config.toml
encoder_fused_qkv = false
encoder_moe_every = 1
text_encoder_width = 128
text_encoder_fused_qkv = true
text_encoder_moe = "top_k"
text_encoder_moe_every = 2
text_encoder_positions = "learned"
Rows from block 5 of the text encoder of a small contrastive audio-text model, named by matrix and row number. Rows with one number within an expert belong to one neuron, the router's apart. Each number is 500 + 25 x the weight over its row's rms, rounded and kept within 0 to 999. All counts start at 0. Numbers have three digits each.
Before each expert's rows are labels from the 100 texts, of 14848, where the router gives the expert most weight on average: "tokens" is the input token at the peak. Only what is clearly more common there than usual is listed. The data: synthesized solo parts of chorales (CocoChorales). In brackets: how many of the 100.
# router: router (text_encoder.blocks.5.mlp.router.weight, 4x128), inputs 0-63
# up: expert up (text_encoder.blocks.5.mlp.up, 4x256x128), inputs 0-63
# down: expert down (text_encoder.blocks.5.mlp.down, 4x128x256, transposed), outputs 0-63

# expert 3
tokens: "<end>" (19); "l" (17)
router.3:517471509513490517512480473538514493551467457495518500494487510502539494488484471458498478498500490482505505484529514524451478486490523475501475514513509507515432469483513514520511461537492491
up.23:480458503517511468474469512504449530518474476541535499464481485504523499530523505417517539501534509490508482497490481550529500506497494510491540515517525552498471442473519461497503509478535534
down.23:480532505519500478503499467501481457492493524545496464512530480457489470507533554499490511506499525474489478504457500466517520484512467500498493478513482518505524505506519468516519482495479580
up.24:510511530522517532495531509479544512477491508489487491485507456477513495472495520527492509500506494489523481548533542515443487543534482467515501514530483510494471535516504467505530526507499528
down.24:480525489477469558510497468536509479480514494446473517502449482512409485473546493504512468480531523509510493520490517486494490494494511488481504506491481512536528502502509495527542512505490559
up.25:490523499520515456491528447471527561509480493463518505512503477437478491553463510480460508490489522485512485495496498495475487537505465464530494514480503450499493479500510552499481540531502496
down.25:474501502466503509533489470499508489556516513489523539519524497505470456496526503489473470465510497518561492473498452497505486507490479452482509443454507511534477476509487476526477478513486509
up.26:488534475485523508494492491484442486494512488497492499457511457523476477534494487488469458529501492485510482483519517519527518520504490512523525476512525488478517512479498541530471476485500499
down.26:525519520481491485482492514493501516474512487478500498547551502517498502480508485504463526524502543522507519522491480483496493506477493484500529470451544540508491448513473514515443495488547472
up.27:498474482523471482512462526513546521496564531515511473495508493526509469472463500540469507470493515532471498491497494501510516512479523463529509527504482477482544508506505456539571506513544516
down.27:470514476496476537510491498500486452472515516475516527489489496510444440497553548508495506479495512480515533528476499512518493498458522498474492516464468504495537490487509480518490503537499573
up.28:458447505504500468520528506486474503533483479481488503489466512531496540517500486462472495537475479552502481460533499522568500506516513530513490496509494507522528513484493548458503488456509488
down.28:480493503520492457553488520518517557481540534480475486466496451468457479508498500485497524508526457514540449490487506527522472482509475502476499461501499480490482439532517480480476491519491541
up.29:515507505534489537549540471472545460494507495518530528450460477477511462475525508529534514501506507496508468496516475485461479509462522470509492530489483470521504525509498499508506553494506508
down.29:502510466502508509530476518444499469505524467448504495485518519483469527479494549489495478519462487491516503476490552488446477525490502487499482478411529484509517532468478498529513497548527511
up.30:467478520508457472487505503530477524528460505540507531523517506502450482476511514515510509478507538463510527511492481501524555468513485524530534487520501522469497504520472489464509475533444534
down.30:489499486510513525497491479519496480510485500455496497533533558470480483480506512512513495497488498507492526528509481505547502478513481479517519474475491493466487474478495496505499470469500545
up.31:468443510485517512481500510520516510505499530501486481508480496501510478480570565540516539493507532512502506503486483504493470482485492472503586506526521515485490489464510460498478479495523524
down.31:463497505511520488515507514512514459454513470517508470505537476503483513473557556527466537491505536495542529518504499539525503510488474482503482512498458487506446508496480519530535479502497561
up.32:484509530489486514494527505507528474496483509461462474523474468473469531489459488486511498500469509522504518489502523544452442494487490503471503525507524518497500470462539473513516443502513528
down.32:496469483485512527518508464481511484483501498452494497482526531463456512512487552495506500520489526493469515542475518501492490502472484482520482497486507512513460496473506487513499482484503586
up.33:473538568488530493503502518467486484492502480521448438521506512489541510527548479520479474529492488499519467532489516476526478518486487481522488483516474519525530532493483471516451490552515513
down.33:511492458504490514501476460510528466522502511503518500528501479493435481496488503509492509487479487504533495491477530470539507540472498503543501490518478486486504494477503499504444540507492535
up.34:499486496505486468499503504501484493483475522492475503458501522486463490535541502531459501512484491488489516530487511488517502475528462488517496485511492518485481497494490534540452479468507516
down.34:477530498447475548476484464502495532506486532496528520544540524506451505497503482511511446523497509476539520524493489485531497474494500461498502488516493485498452528507499491481511468494484530
up.35:498484514470499499531495500506487515491474471508517482513542514545539513560539481502456536535501515514513534470515499493514514495479519489504482483484497563463508492504498466507552484458490491
down.35:482501505498491478512499467504481495502485527493494517522542501463457489494545578483501502479493497478493529557458496505538485501508481489502533502492497457516513466480493508513484480477501590
up.36:469509485486455482498520486515510492483450502510489467524496504520427519487516493513513513491530502543497519473499485515529464523507507471481490520546496510481504512503505462528463442458497527
down.36:476503512455472546467491484533492500441475490453530476480528530489482491483485480524478528521480486451486507457477489490495511524499510498494513495477489490519481517512501509468531471484495491
up.37:476526531446551513531466475500451515537522477487497480471508525505538518477495493488507452493483467532549489518475531502452466480509471489470483502508471502513513506467509520493467488508494528
down.37:513493486513533464507500484507525459503485495553515471485473484523447464476506534504504513475470535497493532489501504454525458522478512499493483475491497483495543463485511481533475497518484559
up.38:492490517495573504547502523446495506484504525446449465479489495469468499532523492461525486492460509530530537491510532485466468489512499457505480501477479518476529521473506501522493513511531490
down.38:503492501474519512519523436478510486524513517507504492523544498519473499492494552505516470490470535513522483538461533485511489503500509512530491463473510472539480454460508479539444510499469556
up.39:480465512474499511485468519536503512530511467490542498494507520536513547470465465466490460552504500474514494481539519529489510494490536529537476500499529504506465467465472510494509486521467487
down.39:506513471495492506521498490515482456506528494473501499486515513465444493481550575510490507499474510508524543527463485487507482495505482479488504529472466481498505491490494473518498485511515574
up.40:537526526496535536545548486498535464502519484497513507529484546471511484521497490525522512498518551514480493519454458451524492501482494479545550493479521480505519546501521468502499504544518517
down.40:483466480519523510510482472501496483484514501513515500528516489488449541487543526495475519488491543485491461487449486489507484509463475531503513500463525512532491489478557471525484500510474534
up.41:507486499517489507478466434492503527520474520495490478541474538534449483499504506544473490485551495553474488507502511493538505490550440493498524498541478495483520517513512478515526501435502495
down.41:457513479471506524471496508510488499520472499449525490526533502514464538474509523489491475510536506496520513492468473496537523470505501519494520509483512525544459509512466491463512469491525539
up.42:493529479476503518495489558515484488533463457524494491491483512505506547496487519520481530498487537475527533521498500452515527489450521506520520496469473469488483470487503511472496468466500509
down.42:483529495490524538509475508530467451516504501504523498527503541469499540485510557519500481507486521524518490517507481509492496498500452494470520500483466495462479495492506509500552485487497513
up.43:554465485523530496502505526473465512524519473566492487478494488469456511492474507448523503508509496490481514477491498458464509478514529500484499484493454515482537517507524494499496555511470452
down.43:509501464446539504506494489487488534515469479485538510474539496523478504480498547478544491506487510497500514494491507492532486503487542519492516465464469489462510470498487479431483494494512534
up.44:457492457517479503495463508489484443500499501535498473460494527507441480505553527504473451487489539500458517517490504555501483528515531501524477483475506507507538550476498499532491494543497513
down.44:464523498494518499481473487520526483505493516527501524460531499467495474511471544487536489529501525515531540502439494476536461528506512513496571499481465482499521507488510474469521477516533558
up.45:514508482502528485507461463485471467537492511524518480508473517490484496516512507508524472510519515512491483485488436490460494474506513530459520538488489490507493478554479537481465493531478554
down.45:504493440467511514490504497546496510506515491499523500467516493492505479494508521532517534497516508486503509476499503461507487482513507488492529488460473503491525504479520488495516466513512533

# expert 1
tokens: "a" (26); "o" (11)
router.1:516558511508483534488516468494506479430508500474508500494478472509492509537472543523540505475470481453544506527474498508443448542502484461479466487491445490508523534511515490502502508495503474
up.23:496487522507492494526493498466523456501499493491508490459463442455494491538515485517460471509519511516474513505502471499532486451449549495462479477484516538538525455497529540508500517526468496
down.23:468447514478478485505548523526434498508517482487513516522486528495481532512486498484503526506511516519505508487517494504509520517523456497533494538453492543485479496531492488510527512487535532
up.24:495489477505557494503464504526497491506491532508543483466515510527509514515512490439518464536476483494475464482478504456501529535491491498544504515493532484514476534542477530497480537454481500
down.24:479474531463519473526499492530503506505490506455499491521537517462527475497533514508483563523492463467519491483421504490554476494499541500479536527496507512522448463523489493532520517490476561
up.25:491490526506494454508490501528521443477479496477526529489514490541503511514482483479496486499485476524513472476501478486486515486451492485503469515456500465525532545488492479503512531497485505
down.25:514493489506454475502533475516498498500519497513521511494499503506501455519496530523489555503522488497520488476551515531491461476512519532510483557527526499566488526451498475527530522543492519
up.26:499512480481509472471529519474496504482507467515462485494500449536546482497513512451520515512525534532483480436500496489526516492506527536488553518476519493508513502479486456467517499506539508
down.26:511482498491534502496486512495501476485483484466484504517509541466521495477549543508503533501502513496488489491459486500549496490510483510525546532442485501464492434502488504529494507522491543
up.27:494450508470532501466520518510505474522498525527527517470545517506470487516488509485502527542500503499508474488508506518513447525508489476525505474456501469494505522504483504514470506537560482
down.27:518486490495503525534511478515438497505491473522471455473523493458499484468522560470489503508483466464527527492484491496561484507473467498487496490487462525495536459542524502511517531483490494
up.28:514485466486507500460471532467508489491490456473478482493452509483489495524517516477531479465489513529535483431504487484533506477504519497508479556448529530480526515507492451483500547493533449
down.28:497498491459493480508521471521488482466515498515502470544524522508547520489561525512481512485515472508498508462500524469485523530538528509523493566444497518476519469493510500488521519486507596
up.29:509472541486495533461543464522510467553537459478458494479493483504521524493537490494503495532514507538487498486497517470494503514518528492491475465472507532539496440498512484488530510511530471
down.29:504483488438475463488477512534496490512473485481533487504509480494537519479491544466485482510548480496453450540438499493533522474498526503496501486446518497470515528485497462506520462544521511
up.30:498502470498483540529471507471525510490542475466510522496450504480497488509489522491528493457516501506492486477510479527459480464492491474464478544491469495509533472465553478473505510495490478
down.30:469482483453499525512484501547488467493476511509523497508516540474493541483553509494494521527532480513523511480477516487498496476538521488554480549483486492514484461522494493495476476498530562
up.31:475493476464510494553522443513508505485504502544486483496519509469466478494503515475502493516504499487524498481527421519504499514503506565488479474494500504525479471518500508485465456510498510
down.31:462485486510506571514482524538493477481496492529536498451557501483533541503480474468537497509488482447451505530483516509493469491488485503552523501473499459486511457494505550500528491524514498
up.32:534500524519515480501481542503497522514504483512489460498584451517561495514536479496480516505539479476535502532469521522547483509501512506488515474487503469486503476513500491538471515499473476
down.32:526497512548522475496493497445523473496463519477499490523511529492476485543477509502483523505515526494496494539518461512503548484489478507513428460505506513490440486536499535498470479509497508
up.33:492492479471502431498486534480512511553548513511463530476500492464499524509555488487482511497519500539506469498472488490497534464468562482499484509506521503518507473478492482511496493520527530
down.33:508527478469494505499507524487507475485474516477515494498489507530486504455570548500490489498508486495541525515462517503506528596520537500495493510433504472455470456502488488492491545490499496
up.34:555482507535537474517489462459504498519459517500498491474445522474459515521519515475523455496544486502497477468515485504521526485493514488533459517533535485504509521516476494485472524464473489
down.34:469478515492508471512518457528487480492472499459494489549514514518521479520528509479470540515522494503488493490445476487529526501495532509490482536505482524511462485534516490473479517462496559
up.35:525512500512465479501544475541491515459527529515510460524548492527495566482535516483464510474467484507485477490485514509555474492529496504484499475500537513469504490539476536486473476509502503
down.35:474483503472476502509491471545507494503483515476497511521544573471511523539537515485513526513523466506476492539488469542553492479515520492490489480506478506517471462513497483485480500492461547
up.36:513515534500484490466524473515506464517474512501465495515526505469519478517537517483509492516481516447508481530457437507560506493468521528489505524506528498514452488520470502481448484503483525
down.36:492482487511452503496489497490521517481485553467464506545507507500441523532483537505468528498545518489497478491485468521537528479522510487491473500508510514520431505528472503501501474491516480
up.37:526509501495542505494529509439499515505535488490508461508472506467532506515487538490553481479481530473527453523427493497537532491458515518493489522467485499517484517533480520480471540468475476
down.37:473488502457486543517521483501501471456510514487483503533518518498552491535593530503498538500524474500522509509417484469533520500506531504505515542446490509533482464540503507497492519497482554
up.38:484485514467545488521491485503513482493528477501452435510498467475493531476483477435485504492485498544512496480492507494482488492510503486531501469482475596481488506509505503529463480554501502
down.38:470522497473486531495477495522510437489517508501480478521459500528475502467525569488522495446472478529512495506467511462504489515505512498506504523445456517496567470521542518509487524531493498
up.39:487497507481545496481478515491502547532485536465489511536463507471452501478492507546499477521486508487477479456494495448510460475495529457509489495499449509481507516491534474528472507503488502
down.39:472522491464477525473467484578458503467507487498502471516502540483465513512518510521486514500498479493541540503455508463501505472536534497489489505487461494493523465505495498517504464486486561
up.40:521520511524473523526479528487507503505492510495541465489482537500511529517503497498479481559524500524475492516509462509517513509495488510498433555449510512555513518474528513516512493457450497
down.40:492486484507481483525533473521523479476469496547513473507493474468561492477514501501454499455513527551466519489505487519529512502510479508478478543506491456518458485486481500509455515504516483
up.41:510463472509516510501484498504477510513503530524536558499507498573516504468476479495537482490493484512487524494523549518456492511538551495461488457535517517546524534459520506515503557455502492
down.41:492497538472521500527514512485561516497501532453489490509472512438506524513511549471510521488514446494507468502487513505497474480487502500532454490483482496483455455475542495514466505480494540
up.42:497555530514457509530516518507485495481488463472485493528526537469504538535458509463537524494475523491554518514525521479467496490518482502460493521446497531479498519470487428456542502506492506
down.42:487492521473481538511465456514530487499488513492519521492502544469518505509547543498493520487525481521472481476496495464486481490530515515545504559472523489512497479503496526501523501488487565
up.43:493500486470512405508518509504498520514466482565477500500526518525518480517456461509512508483532530500540472508499504508515496487498461536471515552488478517476483497487466472479496479517503503
down.43:459481507470489479510504522520474476482512480446493508518510485500499472498547517494449518489529470504497501514514441461528508468483523449483512478472504534477566427531511527507516480506489556
up.44:528473510471527454529483492487505509556498499478539502516490471499501454504473462445478495534530469509497453512491460476566495483476461489507488488521521532493500482502492518518521506498501505
down.44:506489496502552452519546516514511505459482501468469511509487492517492487461568525482483476521496512516515513453487504483551513514469523509522516508505490495430518437498532481508460516517518533
up.45:543473475499543469496523492508512500496490475515480499462519516485506475521534546492459533526487511507462461441490479481515525510492511499520523567468519511480471479499475521492502521486491511
down.45:479500536468510535521528457541510487485461515489497492549474524514509496493518506493489489494497493497492509517443469496485454533518521502488505531527476514522469463531527496508483484489467545

# expert 0
tokens: "l" (7)
router.0:493468507511488444504491550499509529488531562502459549488519479472452469511523508488501513494492487529471508491505487507569518472492523459486532515510523501471509486500474492493512507531507510
up.23:509467492476525487474469513483519492525513459513515499500495521543463499473449450457466502541494530486489510454542519514492524468478548534514498470512535513469459488495471480513489479482506513
down.23:489494466457518523485508498510477490527515498498506489523493530478437475467466547516476509521480540517523508527497503454472497491517513500523501547513483513512435468502505474525496469516494567
up.24:507485516530554493555501496503506489482492500487537497453502547486472491473481508477480540511512512509483531494516523492559513456522484471501479546519491524478496501474530472527515464507529520
down.24:483458475506498511502497517514515494476508517499486496549485466494487478507470497493483487485499491508501481519482477464520509495501486477499488515565424472517492519539526523526477529471503504
up.25:484509532519446506540512493501514506544479489543518514475470505510511493458518524485513497469469493527512497537498504506494460495476483500477442489469488468514540477478515543505491567451509517
down.25:477521501486539504502491549553482580545507512541483509499494497530524490505486531493522482533484520481504511523482502487511496496499513495493501528487507456486489511511479523516474476536484459
up.26:467464496498495489519519476550492511490502546502506540485529483512521494486457488443461494493503508483467523495501515483511514491478512487478510502506510518528529518527463523522533440549476505
down.26:476478481529510471513472519487485493520503539519460533548484471528512492517539502507458501515498522567493464539521504490531537453529497517501544528506487521541472490498509482477543488561487510
up.27:496501502492489464475535515515505520489492506516496491540519509525543487484520480525438557505493518498487511537480494519547498546479529480487477473550502526471509497486486506502500489532516537
down.27:526492462468516525465514492541496511507513484591524486551506531549478480467509506512483500539528511500484493514487508482506519512465497491532500540515503514499459505523476468507531498503523549
up.28:500485510454530495500466479530464548555471478476523468524509550480497528508440509478517516488499468504527467486521515476488500449541472483491484503527441536485493514474475499499497482472489515
down.28:502468488500506489482486477509482501481512536523492501527496502482454447524497534514487520484485460495486488490499505458497512489542472448533499500529459492484470540504501551543506485463514569
up.29:487534480468510501517517472505502414495464501495527498575486498515492490472487521542476518496494517513493511541461525492502521504494497520524485505548509519502469532537504506531511516462452509
down.29:487484504474502456491537482520536492501534511498502525530523487497497449516484530519488509514505530525475450512453465474539493500472477504487538529531512518522504447475510486486507467523546529
up.30:495516495490507497540509533530534503517492547494502462491485526465518503472470513509514497517517504537484503477487509470469500510508484492510526504524484524499521468479505455457532442505480528
down.30:482493505475544477512466522531497505515469509477512479523470515527423528520455567499534456498511549524520486505543509462529503454523503489499524526498441492515486499478507489501491480525482524
up.31:510443507499451484490490534512450509530528526475511477508473499525470473491503510544492475501523462522502512477523497511483539524485518471547461519532532507481498476471525508497506495487527489
down.31:470519508469466523461512528507485495479504544498513490497511505536510488520492537520488463504472501556497488486520507502491520506498542512498486511472537520505488531527494499538514527545517533
up.32:484496485477489573487479480531511491473503538487525520483455459489465458460474466534461489530478460508487503499494539505478466534487450461527478500541464497519501500507548495533510502490525483
down.32:492496488494509502509483489510472483470512486514516437496471514497484505488481520503475514501463493524495525454505531483474520530477496480536449546511490544469531540493500498486528558439524546
up.33:484490499523457503489503514541491505471483507525519529554510505535487496472511480461500489484532487494504467510516453500538520512506560489520487519538487548515503531503527474467491495513502501
down.33:506510466490492524469496510545488492515505511555499497551475500570449453494495514522483494500546507516504499510525516458508499517470530479521500540551479503517501523519492498517520514520496569
up.34:486493505508476502490525467478451478476529484486468526463507487491563476501515516488577493496502491505482543523455500494528454510513492536466489511496496471561529470495525526502463455499474486
down.34:476504494503490556505470517527534435488513525506463523504509474507502512497545499479520485505497476481468501541422534480555498505463495511513516507501541484525522457493508540492480472516498498
up.35:507527507521484513508488496483521490530460515515475510492445523476459513558529524483523476531511479506474515509507535503495528507470550513539475480513519537523521502481517530509534525531470508
down.35:519484485542522538500475522476438499507486431513490495506513526498493516472469551501492504455491491511486508526517484490474500533474515486502509526500522449519509520501531475485514511492506507
up.36:505455532523495527481510507473504525517533497496482533509496492502520478494510494477515561456552512485497493463513445469517476557450526520518552518498532509498519489474457535488497526497453488
down.36:514457531511482484515493491582511458503509511540492540499529426500489497474480552498504497526492514471486498516464513501484471493463519527509511532483476475505526494488485492519498474517489539
up.37:508510506478497537487500547511452530464543479488527488488516554427497496541511480504484497489495485509503531499524494515512554500517474512468522492514483469496505517503509494480518491480532514
down.37:490482483499501474507494511486488498487500523500504508498498543512474479483487511523475513485521485505420542520490524483503511505485480488513479539482473486539462538467546485512509453494481505
up.38:550485555503517483503515443515515540496492472502515470516488511495485500488473542508521493495498502448456510513521485486484480538482517514511481506471486518538474505459489505512543469546455515
down.38:540505521499506538492507523482486531515487494491484458511481472526478521528542527527495519521492510542505514538493512455519513495490516502502479535444553510490483517443473551508517442526502527
up.39:488452521487492525500459540463524468483505497499490503533483516502505475498520493504507537497515551517504500502533540507532476498472519419507466486492506488499524524511488495487516524536496482
down.39:516519471534552557507478499529492526524519497544471500527477562493480459497501509520519516525530480492528502526488507469448486491469498496511506489521522476528468508493501507509463485517465589
up.40:530504513528494486517508491519482480479473507526491485480483499486486472495522486518431547517507463463463503477499516507488520563489468488536462529527502494482524551560504510537507544449469500
down.40:474481444520496493499507536519494436452492537518476491513488504467467473495494554494502519508476508481452518509485506470501475519451479487528518574476499495504492473502520517504488499506520538
up.41:475479498466522509509494471532455496519473491512530473486490510477487479500529486487509496504511462452436455489489497507524478499516504492484513509492484475535514512495537543505472527512507509
down.41:509499495500549490503482510471502506495479534489490558518507457494484465497496537493540475505505509506470494515530540498547539502499488492498544568518513464556538489474495504523555526503479476
up.42:523515523490528526549518458502473519520499509529481513505482547463473501502509514495493489517486450509515519476495523503487500506518454497557500506527539540494519542486481516515480529473525499
down.42:488490501518543443451487559481484510459500520542470503492475526521452470513486553476517462508474488473486503526535503440523510501473473500544449549522495501484470501504505530519505517536490524
up.43:495483501530505500530529479463547483547484525470474520517470468460496473462427524526530496476531535495492475507489470514525475473480508524461517468544530466525487469452515484492485484516496523
down.43:492465502512521459491503508500485502519500513503482499580524482525479489473444498529454509506520535469473483495493489492539528475509533518526511483493489489515450493539533513527465475491478500
up.44:486536514492495506516512490496457490447532488485503498563493481448507504499490541463486472516511521500532491509508519510523519503501462493496479475528448509460497567506486523501519502482506500
down.44:513480474508502490493529478511487523493523492519500502531472502499505528524534460537482531565538490474506477547493544476522524513505492482518464520537435489505511535479499466511500534446488514
up.45:479533509507491521507499505495537505487508547459532497481491509451473475453508469542466494523465449501478527477467500523481483503462445435501467488545472470525481518495517496531510479462500506
down.45:506496482491502461520489527492465462471521484522496444483476518528479540485484541492507500523481515516504510472508544470502513503476493490542469543500500518493523546476485471485518546453525583

# expert 2
tokens: "<end>" (16); "g" (10); "l" (8)
router.2:482504490481523474490513514479475479488504508511507452561501497540493546454503523532477511496511507519517524510486524485536554508508455563504539495474525486511514492504470533478476481435516520
up.23:502489494490513514489440493485533511467458471460503514518491486488496484496505440531509510503529492501472510485486501511516488472509477527494532514526503514494533500509516489509524487494484490
down.23:513488502512472483505486507515496478498525493529478468469486488530510502472544519475516482473530511518536508499527541501491511509491535541486453526504461508505494499485454488513550515468526525
up.24:501493486479548515483488492495521498531508506528509536525564526494482539517456528544500528561491493473491462514526476495518503529557508515507524517527524498524476474494500487454519482522503524
down.24:520485523474498522518476538552487485522524459510541503521520506492495445527506502526487478473497472533512469508525511526519475502518525543491514565504504496533521497524520514500533508504499527
up.25:469550504501532518489491490530565478509457487478515507527525503497505542516483479473515537537480508490511493503466479508474502491493503504535492535466508527494428499519496482455511476495512458
down.25:503480507496495517490520513527474503470504492475506449458519516478485450473500528520526484509478506512480516469478547512490480487468500474503535545507516497483514472470519520473506478471527569
up.26:520495517527495499528519488488544461508507503511492523500476463496526496494475529502550485470484496476503465503499511500500492515484557488534509497520535496490522474481480502505478535506540488
down.26:490526532482484508506503479526484508525491480472511486505522516491487498519502467506502455492486489527521504534538539500476476498545511502482526523483499450509510496458497493498511523513512579
up.27:495538493533444506513477505513527509484510539449488532478478535423486470483498480549448519526506472528508507496535500532453453496492465466481513511550503465519499514495517486522524469509484517
down.27:523475522495488499526451484530484497560487488524522502479501537516489476489513493503482476536535508530498476489566526529520502510501544514524468521536506474507477497499502505509474509507462585
up.28:488514512478471509457516509506545539470484515473478518501498468488473463488537514479516515442486549524497518471506474542557473487507475463472526532493501522471514485442493465488518498533556508
down.28:481496506464495469473544510528489529512448477507459480506517459539505489479451546490499497473533512504512465455462531519539512527510510538521548526487526495519486518502468513492485514483518575
up.29:521508448499508469504519532514507471459535476527482444528499539513471525488496537519472570491493552518484511454503507456475537507505472510516499522480452571472475491534468477501513500488528532
down.29:523494501496501528507525546510529533477522523514510492475489544506532480467536504516511520492502472528508515501498537512492469516477495467509492497524474490473491507467510472501522481518532534
up.30:504512468520501511506537519477467480462494476497459457541466493524508503500491524512514491501504501497499514546479504467511536512527460539476497482476483524502555523531493526521501547511487474
down.30:474507515485481512480509508540504493480499506468504481465499516478498470486510531498493502483496506542549518506519540499494455513502516487502499530463469494486478485480514496503509479549546566
up.31:527526492479493515465463546549474486510488485476492460531524567530504477490498485446512460487469519491565527489527514499507485486552485466539515538472488534475476459502515464489513518447523492
down.31:478463512498483510499525499484494499494505536478488473452511520501473484488486525474512498497505501496502497491479546531516490518494507485527489531456503497504457490486514535498496491508541584
up.32:498495473500458543494506444495520488495510466511521541461512544484509510519498540518497516469534487485506486542506465475484464481527477467509482493508466489517503490522534519505500505490499472
down.32:509492506503494538477483478576490492482489497499462482509480515529483485476498461482487494491535477542509493492531508490520456503526513532488492527505490499490544532509504523486525497525514570
up.33:486452460505524467469480526495488494479511502458523483468455500462509480500537493466543519500506499502467495466522492526522486488492496490470492509528479486489555492482473550478499517508517482
down.33:507509473530505473459476552528517507499499472508506509485484514503501478532539511480511491499440518501503462501497486523511459503492509485502529542503449514466541505477451459492511483531524545
up.34:508479517514509515486486482447527509478532500508486527469509489485529474543556463460541484486512529501502442488468482482558500490478531476489505535453503534485515508500526508476497558500497500
down.34:466503471467521494498476507476459532510480524517491493485517503525509490477547520469514445496543470519494481490496532529537545486518503532483545549483525491493533518508447503453541528500520537
up.35:484527541506491492477502465510488519567550495545490495523515506561515455505505442494507484491484516518507575506463466494482513488499473491529519527512459526482487521490542458491486499509507481
down.35:546512491487505512502517453554501507538501479472523511490484459498515500486509481515529492487507536508514499513519518480557486521532549481519522468458521548493513463469536508500474482488511518
up.36:491475537485543479543510519492481540534507524549466475523518505505506512528489474469495510520502501531533476510509498491490493457524486462514498468500502504493507505519512504483470478500513547
down.36:488473505527505462511486521485499461516476525481484532478511514496502463465499496519503479517510514499496495539503499490509495471482525552536544449496515460510491412516522484485442485518494551
up.37:493510491501488526488510514478551508484488497484480528456464468476495468495485510501571497454486528529508505490500471542502466478508491479494521567466494513474526501471528457466519492549572452
down.37:519490509478516475501512495497499498536457485498439477509482466551476483488476529503508487461534508513510455477475511504520502510503543563509534527501533489524494500491480485490483518499509571
up.38:512512482507472487476504511541526486471501510511523500500490478492490459486491494537477572499478494550497509485525529453457465515512466466536521535495456533477497513504535460515544491509539522
down.38:479493500476489504507516493536478508530501495538504512477534520558488502480520470505511466522514496522503510478521526532481475509495541513506491508512538484521488490480486505473486461506508575
up.39:505477478486481480513507521492471485520469521480513511508519522483485475465503491539478515508534460471478516492498471450465514491488487485438503481495453501522496514529479508471503453527520548
down.39:473503504482485489495492499519443474511486520542492540493477493487504494457473470494486528507509492465491495493485506496511477462501492488532494447504503494492498420516532532487461502486470532
up.40:525475504499488538507529474473530487486527484517538516556504520495570480514546539535514513489494504508486434529478500507479525489459504508488494513508475475514510488467492505480537515485472511
down.40:466458486489475492471540482522518513498464488499500497464530501473515481479477518509494496495526480485488500508485520508530478504498540526497521515451515521488502496509497525496509490526547562
up.41:507510490504517522502492556519486514554487510522518538499501525508487513480508479517525483497524503461483464508491457519523549508495516468515491488503501514483510557516514462487443545522503533
down.41:488534489520478519445500489520518503493492496499507478470474480533500481484513538492507484507567512521484511481477489516526529493515480507476492517492522480533562461498529508506454519510493571
up.42:482491514509505543464508521484500452503494528468517482527488484511537501487504516475459554510483500509508467521522543472537530511454505468487451484488462493499492490486506491507504446475524505
down.42:478490499497452486513491524482522452504504468504485516457464467506485487489500537492532509491519540514498515529478553522476480489473514517552522522444501505515475511458494509525486484559513568
up.43:559472530521516522548502484454480482574514507507495512527522485501562513509474514454532477473466524479517478478478503480518512499492504535496516488480495490488501527472499501527510520517500464
down.43:471520498478470491487501475506475489547485487472521487506496484488512471486465490520520490519523513517503491528509529510515459475507511516527512487520480491507504474482539456477505489527480569
up.44:505545497516484533505500491485523505520504445462467504469461466511524459499517480521539474515525496507536545482512500523463458492475486532467514476508492487512531500490517449538509519550526459
down.44:515527545520485490477511487503516533533482528479503459507459519491478445479473506513495515495524509523516503553522518454502471502507528521503560500501477489526499493492512484503534554525466540
up.45:523510511435490494482476479511517464529530464486466508474514538447493507521518518494526531481507458524474497535478507502523460486461524495501512492531522507470478515522529506500503483445480501
down.45:530497474520473459481511549491551509484496520502492499482516488456525546509511447517519494492491511475516538506512522485522480501510521493507464481525467487476535540493487484475515549470547474